config = dict(
    encoder_expert_mlp_ratio=1,
    encoder_experts_per_token=2,
    encoder_shared_expert=False,
    decoder_blocks_per_level=2,
    beta1=0.9,
    eps=1e-08,
    alpha=2,
    lr_schedule='cosine',
)
Rows from block 10 of the encoder of a small image FSQ autoencoder, named by matrix and row number. Rows with one number belong to one neuron. Each number is 128 + 32 x the weight over its row's rms, rounded and kept within 0 to 255. All counts start at 0.
After each neuron's rows are labels from the 100 images, of 14976, where the neuron reaches its highest value: "colour at peak" is the nearest of a few named colours to the mean colour under the peak. Only what is clearly more common there than usual is listed. The data: photos of plants, animals and fungi (iNaturalist). In brackets: how many of the 100.
# fc1: MLP up (encoder.blocks.10.mlp.fc1.weight, 1024x256), inputs 129-171
# fc2: MLP down (encoder.blocks.10.mlp.fc2.weight, 256x1024, transposed), outputs 129-171

fc1.711 [105 129 127 152 146  60  88  93 138 101 154 133 130 161 131 111 123  82 149  75  56 154 106 129 107  93 111 211  99 131 118 151 116 124 132 133 128 165  99 154 145 112  76]
fc2.711 [227 130 137 104 131  83 157 112 146  86 106 117  93 149 158 113 132 102 137 160 189 123 156  84 136 152  97  98  82 105 152 141 145 117 160 118 146 156 164 110 159 113 179]
colour at peak: white (56)

fc1.588 [140 191  95  69 127 166 159 128 157 111 139 126 123 123 113 116 144 150 108 138 164 108 123 128  89 108 164 148 150  85 165 128  19 170 188 136 193 139 185 135 118 227 120]
fc2.588 [  8 145 146 137 141 143 126 110 127 135 118 120 178  78  59 159 151 158 115 140 103 139 102 140 120 145 184 131 124 145 126 130 132 129 122 109 130 102 143 120 113 105  91]
colour at peak: green (29)

fc1.80 [178 151 104 142 156 222 161 123 155 116 141  68 192 157 109 155 130 143 110 127 115 182 128 102 108  99 147 120  77  85 100  97  87  82 135 113 109 125  86 147  92  33  81]
fc2.80 [255 144 115 120 126 152 140 108 127 148 150 136 164  95 168 144 165 165 131 108 103 139  98  96 111 113 149 155 134 155 184 136 124 129 108 104 137  99 111 125  94 169 105]
colour at peak: white (40)

fc1.38 [151 128  70 158  98 130 137 140 118 151 100  64 139 119 154 137 109 132 137 135  71 166 130 109 101 106 111 153 150 147  84  86 108 149  86 123 137 128 108 185  99  11 145]
fc2.38 [255 123 100 132 119 139 128 128 122 135 149 131 131 138 179 133 128 138 123 112 112 106 122 113 120 108 109 154 133 129 167 127 140 130 113 116 128 123 107 142 116 172 125]
colour at peak: white (32)

fc1.754 [180 105 135 150 141 126 169 120 174 182 150  99 209 172 187 129 172 109 110 151  86 170 133 161 101  97 116 167 148  86  63  76 140 105  97 108 142 158  93 170 105  51 156]
fc2.754 [255 161 123 109 117 171 144 113 123 137 142 135 169 109 163 133 171 164 125 108 118 158  99  93 102  70 146 156 130 158 224 141 118 124 118 104 143 109 113 134  78 153  97]
colour at peak: white (49)

fc1.327 [182  74 158  95 181 135 141 130 100 129 168 125 173 146  73 118 102 134  86  56 173 139 119  89 144 101 113 137 145 119 131 104 167 127 203 115 129 158 124 131 144 169 128]
fc2.327 [255 116 101 144 141 152  90 111 104 174 158 105 162 141 124 133 118 151  93 118 111 118 106 139 155 101 138 125 176 129 172 106 145  96 106 120  92  83  88 133  89 106 109]
colour at peak: black (33)

fc1.695 [156 130  85 123 130 164 148 131 127  95  89 158 102 118 133  99 176 116 134 149 113 119 149 113 117 140 124 133  67 112 118  92  92 115 192 116 143 118  88  75 183 189  99]
fc2.695 [  0 157 161 143 135 108 130 122 128 127 106 137 147  81  67 169 139 133 134 140 125 112 124 151 139 142 165 117 113 132 120 138 162 138 137 118 137 104 163 116 139 107 100]
colour at peak: white (31); pink (31)

fc1.377 [102 158 132 153 136  88 145 174 152 115  98  80 177 131 169 108  73 169 153  90 154 112 138 111  93  88 138 171 129 182 146 117  79 164 164  75 172 125  67 123 124 122 103]
fc2.377 [255 144 120 100 103 151 125 143 114 145 151 130 160 122 162 108 139 173 119  96 100 142 102 136  98 113 156 163 152 159 200 130 123 115 110 125 137 122 102 156  82  67  95]
colour at peak: black (35)

fc1.349 [155 149 112 127 113 125  63 172 123 142 128 221 158 142 138 112 112 153 110 111 129 125 129 161 107 119 129 105  73 170 156  98  89 129 153 117 141 121 158  70  79  93 143]
fc2.349 [235 140 153 124 116 120 110 132 105 139 129 120 161 106 112 161 122 143 157 142  93 115 101 165 134 103 170 132 139 143 166 110 158  88 137 127 120 118 129 170 106  75  98]
colour at peak: green (25)

fc1.556 [150  55 114 152 150  81 104  79 126 179 186  94 203  93 137 110  86  88 163 104 106 122 101  49  79 117 132 105 140 124 106 134 105 170 117 105 150 158 118  91 109  79  96]
fc2.556 [255 189 144 148 142 157 101 122 118 135 123 108 167 119 105 174 110 137 112 137 135  73 105 109 128  35 123 138 124 129 210 129 170 146 116 115 107  98 146  99  94 161  96]
colour at peak: white (35)

fc1.408 [237 127 128 121 137  84 140 132 145 137 134  80 141 111 169  64 128 147 120 125 105 126 123 139  47  70 131  98 101  93 108 125 109 114 120 134 123 109  88  80  78  98 135]
fc2.408 [255 114 134 138 136 103 115 123 119 145 134 119 134 112 136 159 107 128 138 144  98  77 119 144 145 129 137 125 123 117 122 118 160 117 121 105 115 104 145 140 149 147 120]
colour at peak: white (27)

fc1.217 [118 141 151 101 177 119 107 160 101 104 155 107 126 151 135 122  98 121 160  97 109 113 138 117 127  66 124 149 140 139 175 145 126 161 166 112 146 157  99  73  97  68 108]
fc2.217 [255 157 106  97 101 142 113 137 115 154 161 135 167 122 169 113 152 171 124  99  91 145  94 125 103 101 154 162 160 161 206 123 149  98 114 127 129 117  85 161  78 105  97]
colour at peak: green (35)

fc1.353 [136  88 113 130 170  66 170 159 120 177 131 146 183 153 150 193 140 123  87 153  81 164 145 124 132 155  89 141  96 193 117 114 134  58 115 147 170 164 103  89  28  33 105]
fc2.353 [255 150 116 149 120 176 120 118 129 141 131 129 133 150 196 155 151 145 108 122 120 137 124  97 142 178 116 120 147 125 170 134 118 124 142 123 119 119 108 105  95 155 127]
colour at peak: cyan (30)

fc1.632 [136 164 105 159 143 228 103  97 113 130 139 140 143 123 105  76 153 138 121 122 100 134 116  53 115 171 107 111 121 118 155  34 101  97 159 135 129  71 168 164  64 125 151]
fc2.632 [219 134 160 129 137  93 125 128 141 120 108 148 129 109 113 142 126 111 131 147 134 118 138 142 136 203 144 120  98 115 100 132 130 142 128 127 135 110 152 113 178 133 125]
colour at peak: pink (28)

fc1.195 [192  90 119  75 171 153 105 156 139 122 129 186 230 143 111 121 116 123 112 111 178 122 138 104 138  62 109 149 102 121 107 106  68  71 114 113 148 170 104 119  84 137 149]
fc2.195 [245 158 144 122  84  89 111 171 112 124 132 153  96 159 174 130 116 124 161 123 133  94 140 156 126 124 110 141 137 124 142 131 155 115 154 162 137 160 121 188 143  89 131]
colour at peak: cyan (38)

fc1.66 [134  89 168 169 147  88 117  91 172 163 111 150 145 129 113  88 124 143 102 155 146 210 136 134 144  47 151 122  93 132 118 162 160  96  82  92 128  68  83 206  93 158 100]
fc2.66 [169 124 150 144 152 164  88 129  90 149 131 128 160 127  62 180  93 135 149 161 122 107  94 155 157  10 146 110 146 129 217  94 139 103 128 110  93 117 135 162  79 122 106]
colour at peak: white (34)

fc1.599 [108 131 140 175 120  48  99 141 168 132  69 126 159 159 171 159 143 139 115 159 130 144 121 112 124  92  56 124 149 172  99 173  94  99  96  86 139 178  96 131  79  46 133]
fc2.599 [255 124 106 121 125 176 119 123 119 142 154 123 134 153 175 126 135 148 117 119 138 155 113 100 125 106 104 139 148 127 226 122 101 115 123 122 114 109 101 129  84 177 131]
colour at peak: white (43)

fc1.282 [129 124 136 186 106 119 177 137 168 109 106 116 138 132  72 115 101 108 176 181  70 147 103 156 181 120 144 147 178 192 130  98 217  98 118  92 121 130  81 124  95   3 156]
fc2.282 [255 140 144 169 156 105 164 126 102 140 135 156  94 117 164 143 115 116 119 131 138  68 147 149 124 124 105 131 122 106  86 123 137 138 114  86 136 133 145 128 172 139 138]
colour at peak: white (40)

fc1.164 [109 137 106 156 136 107  91 103 118  87 168  72 164 155  77 111  97 106 117  92 126  74 123 134  87  84 118 156  85 101  98  99 124 126 103 129  93 148 136 118 113 153 111]
fc2.164 [174 133 102 122 153  86 114  77 124 157 151  79 136 143 135 129 129 119 124 150 145 101 118 103 153 132 110 114 142 115 153  96 202  76 134  97  95 106 106 125 118 100 160]
colour at peak: black (25)

fc1.214 [122 173 136 135 130 123 143  86 130 152 102  92 158  94 125 186  91 112 175 126  79 172 162 103 166 105 122 150 177 117  94 123 132 115 106 156 131 148 143 187  91 122 123]
fc2.214 [255 144 129 122 146 128 115 124 101 138 151 111 157 118 141 148 113 155 149 128 105 118  85 131 118  79 125 140 127 128 206  98 114 122  99 105 109 118 124 157  99 131 121]
colour at peak: white (34)

fc1.239 [ 88 134 108 131 173 133 135 131 101 118 101 136 160 189 115 137 110 109 107 133 130 144 114 122  91 124 110 185 121 119 120  78 103 151 136 118 117 126  93  88 119 158  96]
fc2.239 [255 119  90 120 137 127 104 109 104 171 171 103 149 143 157 108 125 149 120 116 107 128 100 121 123 127 126 139 172 138 168  91 166  83 108 116  93 105  71 141  98 129 131]
colour at peak: brown (51)

fc1.351 [126 136 121 181 148 117 149 164  85 176 195  58 144 137 126 109  78 138 170 143 127  83 150 160  69  60 144 113 119 119 132  77 105 107 197 119 145 110 109  86 120 100  99]
fc2.351 [255  76  88 128 141 145 103 114  96 178 165 125 162 118 128 150 118 160 117 133  80 123  91 151 148 125 149 130 163 133 164  93 128  88 102 100  95  83  93 141 103 158 108]
colour at peak: black (36); green (25)

fc1.119 [142 105 142 143 158  96 137 117 127 102 135 146 104 131 133  92  53 152 132  64 120 162 141 100 140 139 103 196 116 110 117 186 127 187 132 132 132 163 173 150 111 124  76]
fc2.119 [255  83 131 149 151 125 137 117 115 135 127 128 108 139 160 144 118 118 123 147 157 111 146 123 161 112 115  98 135 111 138 115 123 110 131 108 119 108 127 122 128 128 145]
colour at peak: white (34)

fc1.280 [ 83 123 108 158 139  57 144 130 157  99 147 155 127 163 174 115  81 111 161  99 105 128 165 102 109 150 127 172 155 160 123 125 154  67 149 144 133 169 126 123  63 133  98]
fc2.280 [255 157 186 156 135  76 121 109 125 127  98 121 120 114 123 180 124 105 157 159 141  66 155 146 162 124 141 104 119 121 122 129 209 116 159 117 120  98 157 130 143  68 126]
colour at peak: cyan (25)

fc1.490 [135 177 150 135 102  58 126 128  71 122  92 188 183 132 133 136 132 140  94 112  95 134 221 131 137  94 147 140 152 174 135 131  50 104 144 139 131 111 138 110  85  94 109]
fc2.490 [255 174 109 138 129 177  99 116 118 140 131 128 164 109 123 211 159 151 129 150  66 142  96  92 128  93 120 124 122 117 219 128 109 119 143 110 112 103 126 138  80 214 124]
colour at peak: green (25)

fc1.330 [148 122 103 202 136  85  80 142 165 189 126  78 160 119 105 152 139 100 141 140 113 107 175 117 109  51 128 192 108  77 146 108 138 103  74  81 109 101  89 155  84 123 148]
fc2.330 [175 104  96  95 143 163 108 138  95 163 174 130 157 116 115 128  91 155 117 107  98  79  80 147 102  39 130 160 151 139 211  97 150 121  83  97 106 135 108 156  78  99 104]
colour at peak: white (39)

fc1.680 [117 136 126 115 197 165  76 138 140 125 130  62 175 162 114  82 143 152 212 122 155 153  96 145 142 147  83  81 144 151 115 131 138 154  95 141 156 161 175 185 108  29 124]
fc2.680 [255 218 141 184 128 114 103 107 135 143 125  92 153 149 148 170 136 126 114 134 106 105 131  97 130 242 117 138 149 116 116 143 163 129 126 138 102  77 112 107 121 164 124]
colour at peak: white (25)

fc1.96 [ 44 154 168 120 111  96 179 141 156 180 146 148 160 100 159 121 128 168 105 104 179 154 145  94 175 156 106  76 132 135 164 158  93 150 121  93 146 124 189  96 110 123 141]
fc2.96 [255 124 149 141 163  90 145  83 110 150 137 118 156  89 150 154 137 134 133 141 133 118 112 130 138 169 156 123 115 135  94 105 156 104 117  68 120  81 136 108 139 121 121]
colour at peak: pink (30)

fc1.554 [178 172 173 104 153 107 133  68 111 107 142 130 189 130 113  97 106 125 119 102 179 106 118  97 107 107  71 143 134 161 139 108 178 140 125 163 129 156 119 117 164 131  83]
fc2.554 [255 107 136 162 142 112 122 104 132 126 115 102 106 157 147 134 120 105 132 166 163 133 148 102 173 149 102  79 129  99 122 120 129 107 147 133 106 100 132 112 139 159 160]
colour at peak: black (28)

fc1.50 [126 113  86 108 135  77 127  89 144  78 164 106 116 151 139  88  77 124 121 131  82 127 150 164 113  85 137 121 142 172  92 163 154 114 156 143  91 179 152 106 194 172 210]
fc2.50 [133 183 139 153 137 143 116 129 109 147 115 137 170  68  79 240 129 148 132 139 116  71 108 167 160  64 169 112 137 125 198 130 147 135 132 110 125  91 150 111  93 111  82]
colour at peak: cyan (28)

fc1.318 [ 60  97 158  72 115  77 135 162 157 120 106 135 118 131 125 103 110 168 115 123 156 117 130 139 137 101 144 183 116 157 140 149 144 132 146 137 133  99 124  66 110 123 108]
fc2.318 [255 152 153 141 108 102 145 139 128 117 112 139  98 144 202 130 132 116 142 126 157 100 164 122 137 106 113 121 130 129 129 147 166 131 151 136 144 145 130 140 143  90 134]
colour at peak: white (52); pink (34)

fc1.609 [113 143 185 153 135  71 124 152 101 124 126  86  96 170 130 198 146  85 101 118  91 124 138 140  92 184 116 159 164 140  55 131 109 135 108 112 141 129 100 103  92  34 139]
fc2.609 [255 123 115 134 123 160 129 130 130 131 142 122 117 148 199 126 128 147 136 114 113 148 125 100 127 185 105 128 141 126 170 127  96 132 122 133 124 131 108 120 106 153 140]
colour at peak: cyan (26)

fc1.658 [123 102 118 141 117  72 132 130  98  72  91 127 153 133 140 128 123  99 110 120  74 184 187  93 122 110  94 157 142 145  56 143 121  65 133 104 161 141  33 140  68  20 155]
fc2.658 [255 166 119 120 135 178 111 134 116 142 145 127 152 126 141 161 134 160 135 125 105 160  95 104 126 144 104 125 138 118 255 119  91 134 116 136 117 113 113 117  81 190 118]
colour at peak: cyan (29)