config.toml
encoder_arch = "convnext"
train_examples = 155796
encoder_isotropic = false
encoder_drop_path = 0.1
encoder_expert_mlp_ratio = 1
encoder_shared_expert = false
encoder_kernel_size = 7
decoder_widths = [32, 64, 64, 64]
decoder_blocks_per_level = 2
decoder_block = "plain"
decoder_upsampling = "transposed_conv"
levels = 7
eps = 1e-08
max_steps = 10100
batch_size = 128
Rows from block 9 of the encoder of a small image FSQ autoencoder, named by matrix and row number. Rows with one number within an expert belong to one neuron, the router's apart. Each number is 500 + 25 x the weight over its row's rms, rounded and kept within 0 to 999. All counts start at 0. Numbers have three digits each. After the name is the row's rms in percent of the matrix's.
After each expert's rows are labels from the 100 images, of 14976, where the router gives the expert most weight on average: "patch colour" is the nearest of a few named colours to the mean colour under the peak. Only what is clearly more common there than usual is listed. The data: photos of plants, animals and fungi (iNaturalist). In brackets: how many of the 100, against the usual share in percent.
# router: router (encoder.blocks.9.mlp.router.weight, 32x256), inputs 0-255
# up: expert up (encoder.blocks.9.mlp.up, 32x256x256), inputs 0-255
# down: expert down (encoder.blocks.9.mlp.down, 32x256x256, transposed), outputs 0-255

# expert 8
router.8 092:442516479502511480527492520508473501496490499462545462508454528475463486498509545524512520491502484490512497457551490494485481482527531487485518522513460501499470481489537512510547462493499511483470516540508481497500502497508503515455515496423517495471540530526506519515487481564521511505515508505518478516454494521510508479480462460468502534506490510508486513535508491439505470514524476495471496531483524505475498541508515564513502469567532607499520474522519506497525505485480465527474539502525499520496498541505499520493537491529504476486491457494541506465517479500528471498470478494513516505496505500506482507455479467457506503507519465499462516478519533484500531518519478512512502590492504496520499514475490516495488495513553519490454503512483494498512533518479489
up.0 113:487577517531482482498459490471464522522517480481497528489503573482447526474524501502530503559491508465488462484496515500501521525488532519483500508527443492490500475512548508440490451507501502492498505488515507504433519492525500526486539487468509493497504514505515496501474501486521501519501508482506486496491540518524508471447492510521478508494482506493519497483509514504513499517434541493487528501501454461467522480528467506471476500496496484467515478509508493460501497503483560551457514501517498520511510499525474500496484492488502491500454491513482481505473506475492495434489453499531495515505503510500536470513503442511501447576482532502514502508480530468438461504505497470454508492482481531490507518517491511531464497466562481483505480496533518499491534483551537
down.0 116:529558526433495528552503472478537508488505457470485460492478487515508504532522526484493499524520487533490514499538521489490532482475497507502463480489521492501505485507546500505496512497511508498511464487503508457509441506504498498483508506500485453500501481519495507494472529510510479480533485490562464523518528533548527493449533506523529479493488521457451493517529489502506495434524494507511495501503499506517490534508570501466520510499548503459466545472532502420525480483500481503492479541511500534495529500489500514473494523453493478478514512526473465478481460460513521533511518487509514532495523493525513454496505453515541495476512489519512504453488538502480509499518491523477502543440453513461543509510539503516512460516503491465510518462505458503496482511491536
patch colour: cyan (39 vs 2.4)

# expert 31
router.31 091:491526497530521511472482516503511540505523489499476526512511462476475487446490522493517505483494531479427501491521489557489504469481465517460490501513515513508504485501452498492544508477496494492494539514476488476472499503522507505482499525498504491497513483513507528535491463500473485484544490464497515520520518502476517462531497477518507543504498479491497538526531504491509474472513497490480505498507511472503513487524468530449516513522501487500493506551498511484474475545513511520463467431466496477498526539504455514488451489477517485527534546524553509497486467495474483499532471474401540507527468461524514493513515496498505496510481441550475482505531507483543478503458496514475525502520422481467503493514459521533447487551514450498492515505486488479525500502468498
up.0 098:476474494493526497557532559480492536543493507508486502506493493541459530510483533484484501481516507484505522515497487490530458533528487466555519504472531493487519475477482491522479451489503494532517538479516507495471522528500464505533491466506498481481478462518472536506514498457486492506499493505497510509504477509519551465503491505480471466485450496535475526475489496479509513520507494516510543496506483498554483526480532439497462461539454516526524487503547470505438432519544474494501491519488486542496460489456510515467497497514478458520503515478490510470523476517495467447492505513517462469446477506456507502501502513505525527490481551544529478508466502502483508467500514513506505489481484509517505504502469501510519450538458478542507509518469476552528476508478470
down.0 097:477550488482520490484478534516495513516503517506507512518506511500505478512491508497535486520508487512493499502494524485494509522556525493491520474497513524480494513528459491457530491544517510488504514482519502480515483492454499451520469492487511519488455518471504477541468455521475519478449486482562484512476480479468497460524496485525514473478493493497534504531524468511507532528517508557473474533551526494493487472510480474523508517503492460464509539536490504518519486499467487494495515467487501474507450465518490535481506479472487535526483497522477489504509550507485523516538519434524518494465512440473468495535486489476486500544526485461486524498520528556503505488540504522509446501509503446518475486508500481459472531494495516458500540420524520536481502474538435
patch colour: black (43 vs 2.9)

# expert 27
router.27 097:507538465520528506507493493553511520495512480462486503510448499470525501474501448476501531485519504445436471508473486550503484476483502528478492499469487455436547514486503495441512487501520486562503484518490515497555486481482510532495496526518498491492500510482486498466498485481497482548494512532511467506485510450473516517489535516517530490518446523539488501544523430501514501516488545475514523495517530482493510436500475497530486519499516466461479494481541496486504470500499487535488475466531495484500510480515482504477482527519493419494518468457490500491516489547482498493487530478486494464484484488520486508517499524493503478502489486512498468479491490518468473466480509495486474479482423518498525465508526502525516514533486479463517491479481464523479469503436487
up.0 092:526484466492513470526472549547494489498507474477501509517494466501519486513527498510489504458459544514486492455510498556510481487476496458472484519518450481540471492510478513484453518537485493477468493482540517476512498477479566492472456494469477488493461526518464498466483540493506486508487534560510515493531540443540490503505505512497501497465507495539505509527496460463495475461536505524511524474494510502544463445500487531507519507505500503489521539519549501470520525511517503509548492493494489522481543527498481512493498519550491466505482507476526479458445506533467519560495497506470490484524512500497487499532495483500449532487468520491489479489553528515523482498499539517520510451541513505515542459486491519483458496513493508458504473513485507508510494515497448
down.0 087:471471486536512503474531487522508531523497452551434503533556513485506476510496505507463523500517512496507518505482512554527477473466534489485513509509485516502505498534508507510501479496500507473476529535534479508437530502480511466499495506513488554490502486473528517537498502467518489508474482521509476533484506493475549517488506499498505491471459543511507506529492483478516459502499462432482514508498488507534459547487511516481462540545478501516536537522503499485502497501515519493506482502504505473482537503500488501518475451527570460554475470506535542517522514542515510478485522496525493486483473467492492516503455469463513502505481521499480508526469530498563499469446459461481470526543483516485485520508461499526486551554490483537495491498475481487458508496520488
patch colour: white (41 vs 5.3); cyan (27 vs 2.4)

# expert 14
router.14 130:508516493504525528505496490484518509499557510505527472516505451465498479507501516531514539496475496509463539515526535485511512490533491445490499493490475513531487506494495490540466495487533497471535497481485470526546473456485514465513491512513470499488503561505507497502490490504507508541518485529538511461485454514500445503501482508460522530552550520467558480478505511562509515483494495511509503439513468471485525495462493523477475491518461529500523528468537494534510487523493521501465494542514492474527508496552493523520477485510501557509471492463487487478452485500490512485547509489527509504578499492463505505532504502554510533459508478493517500493506410449496502459484498507519539502514508496461514506478522497492545522496487504488491514477493534472513475500477517
up.0 123:494522488508484504497476493481482535465495500482457526493544491467431495530504519491488504490502551512453506506500541482554500532514490497494507516487464519478497477526515508502483486485514505480522486476493516504511539504513479507510519461499470473515489504547484496544480494509516498483500545550499489479503521493543496521474503498479493492506533556505580498499549461486499496510489506487464529551471520460489494503488437500517499541510525515477533495495553503443500482535500549484535494455491540488525576491517471505488525492526520457476470556495508467469462513527494523492512479500497502473496501459534510487515473509476458494556489534506478491480555513495527531523479510499510483499457514502492505488509506494467508532484450462475510484519493509464445488526507504
down.0 124:490527510473488497527517465488484487475499489457462485520462504504486469482525486479488513536476500537490486479508505504488537486508513492556523506519561510468483514493524498516490506465488499473530478510497510459486500514483469510492518486515471507506486486510511534545502528508511485514521514506529478552475519522537483474469526500506466476530506553515482483522500518513490498515519480490499507529467509538528476494512582487476531541516565526489480502508514487399543511519514521503540488523486536500498535484536467511505465538495527494443546455512500518508462495495529478560481499546503524482486505461499512499497483475459520501455499554526531489483479490480484500514529508539485497505498475490493515513474507553510511456546530513503487531481481483475527453486477527
patch colour: black (28 vs 2.9)

# expert 15
router.15 096:465483479503496497518491487541524508499460486496494504510453544495488484504492498496482490469493482454524487522509482515482517468441526523482504491485471470476526479503503498486567500488506465528444500476514515481491490508499469459474511488434500509475492511478494504489505485565481504502522465505518510525537505508512540476530563487509472497466462504497470499505480533466513476485469499478496496508463490492527460494508491511498486500458459451501478477464514497486483472472461485513452457489521460483464512483490482419526530487488489463482484491489521469531495482449514492483495442485543487478472481503547514497461485469475468518480497500486481536475460535516472527450489482483466501515483497498505473509521533453490512469494502477477466507498456480522507492470444465
up.0 138:494519493495483499514505503491486520506576493505507480478459486524498526516520546556462510529456490456518508485527540520504502528491498472498543494504490519510541489511505488492504493515509503457512535522513503464478477500491485480461479562481505488528490509523474484486511513529474472507541510530459495488514466548517530498490485538493479490511520456518493516494494493472478478504473511500530500492463504526529454504483489496515505540497465539472478513504479469400546469510512511521498448515449491511470521492478519483495515516553515481492517502530477506475448498461525487483497473466509491499518503497488477511529501499484486546533485525545494561500546498468533487495500540516510446516524520481498496471470488505475471483491453506505465519484427486531532472486481498
down.0 129:479518506494471466506525495486528487491505470489505526507474489526548547467518463475515492491524524506478545493531539519544493464536526456459478493509535469541537504509518514512478511471464517508537491500541525472484492507455471521467504466484464485535511515478497499482497503481499493505501448527494524490524536511520560485454517513455479470512475500522504516496482487485515514463501529495478472510507493461522439536524463527506543505499536491487480506464523489467520504535515487505514477465471463501470489461445485485481481481477526510499502509533503469501418496531548519500505492486510536521488468482525494511506479466506464515480498523493517473481537520495511506486522486530499504467488531539470510534483505463519527491515570478470456461540493501502455485508517522
patch colour: white (42 vs 5.3)

# expert 18
router.18 103:548506485475492486495493494464518516501493501529530510483494493475490510506500492514489560504513503504522559486489469526503472487529439472509483486533427491455514470501508500562501507487501498524484509503484475531469483490512471490512485482451467512506499442508463506527521508478458480467528508500515497494479553501565556478476553469516486494494515496474496485485553485524472501494530496484538485476484494502506542452480480512462526471537481488498480510522508494494482508453482501473463499461504445463528456484477454482493512504442519463479504505534443516520538506489502499526455473493476524481474509492540508505483480466543500505511496495475459505462494463530517485475458519528499511555512505511506470494486554484482487470466496502501510496524487485472512503496509487
up.0 086:499509500495510481457517524531537471497506500500554509513515494492491517514485550486512497518476505518502486510488517499535485521556487471537489494493489520490462528538442460497518506500519483528531517523487514504466533516541517505494457509508500533501512482517517504526524513534434515504492527481542503483486500479471503495489525471531522460456478472505460510497504500502516490516525457518512503506488511514525489509508487527508523507473501431463468521538429474524510534530493518498539501510459516500521480556474470532457542450480496456524488520498528473511523529508522516537497539497514500516529504516527492539493498471497512463493465547482481500495516477523558502486486527499498480471564500525514535463555520492488461458520478460486495516506466531516498509479492435
down.0 083:497459474491531525526506535467500471562482468504496521517519478452533483478491526521491496460494470495525484509483498526500503483509506472527484468520444543531567469509472518505552468516480499467515488488496535546498512491489506460530482507510515545491532484456532481511511515554509491490552497479488515511500490519476512501494511548533478478513450531496499496551551511480513499555494480509493490477557510516522513515554468536506501489482473470536463510504467530472473476458469498496542485499478504516517466504481520512476533472570498496544498495517482477495526487520484520475463513464497519462466486507500474520516478527495504533491444494490460507491462515483500513529503499438493512499526471498495456495509483475494462496466502497481472507509484497461467501491516489
patch colour: blue (32 vs 0.4)

# expert 19
router.19 118:514492524552489479514505489523508524482505506514520531506458483458483466474513511479482447451521482514475532534509498498473501554569445481502490512496475487482491484484473520519473466508514510500502509486484545487485492539528520458501523481479484512482444451471471502511499477492491506475484466519484505537515548501510519488518471478484506502511483512518524456489533447522487499499515490493510517469506499495535513470511462511532502504515467510490448500504527484479468484480465518496468494477531470495488492463509529499485505521458501452460501524523486478524552498526461474483511490496581516467477494515524511472498487501532520488516494452516512466486475442491486508457458503499493487525495493491517477523484551470433534462485532445518485489501487481505525490561494510
up.0 097:511522476502537513490491489482516509492466519472497532512525491497464484523530527476509512535492507462512504519501529503468527497505483512469525492524422507463480481493523524482501509491478474519497496532485474529529504511459524528494523475403462485486467484464506511510507485498528516489472470520451489471509520527552499461542480528525470452491534533479434516494501473457468490493521491503501509515493463499476489483528445470487497525491507470481502495506522478457480517505532515509479436468467500514501501507495533490503504483510509492516499539522516492498451500474544487459509464520519520476491493494515496523511508508500514439607521491499481519549522494493494475472518514508519529511482477492530501491536560514516494512500514491500471490519503513501553493523524536
down.0 105:455516484462506509489532511501540502531506461519453474518480496472502511515480514500510492486522482495492510506461519515467512515498516504541497486478488524482552503519503486510512497523473534472500488486482474467553460573458459505476526503446481481506500527496504483497491503489525499509503463527525523524524509521544505482491467490522512483537492507506521499556538517515476543487513479529522496513496526515541494472500500506499552525524541501484480507502515478414516490503514529528485486473506513482476535506521454504470531489501522536506473456477465492526467491502481526523496557497519517485449484522544499484516438469476556492445466516503481495482494479471555511495492529570502468514493471498504505455503508526515513478509521533507512506515467482499493485555510536
patch colour: pink (37 vs 9.9)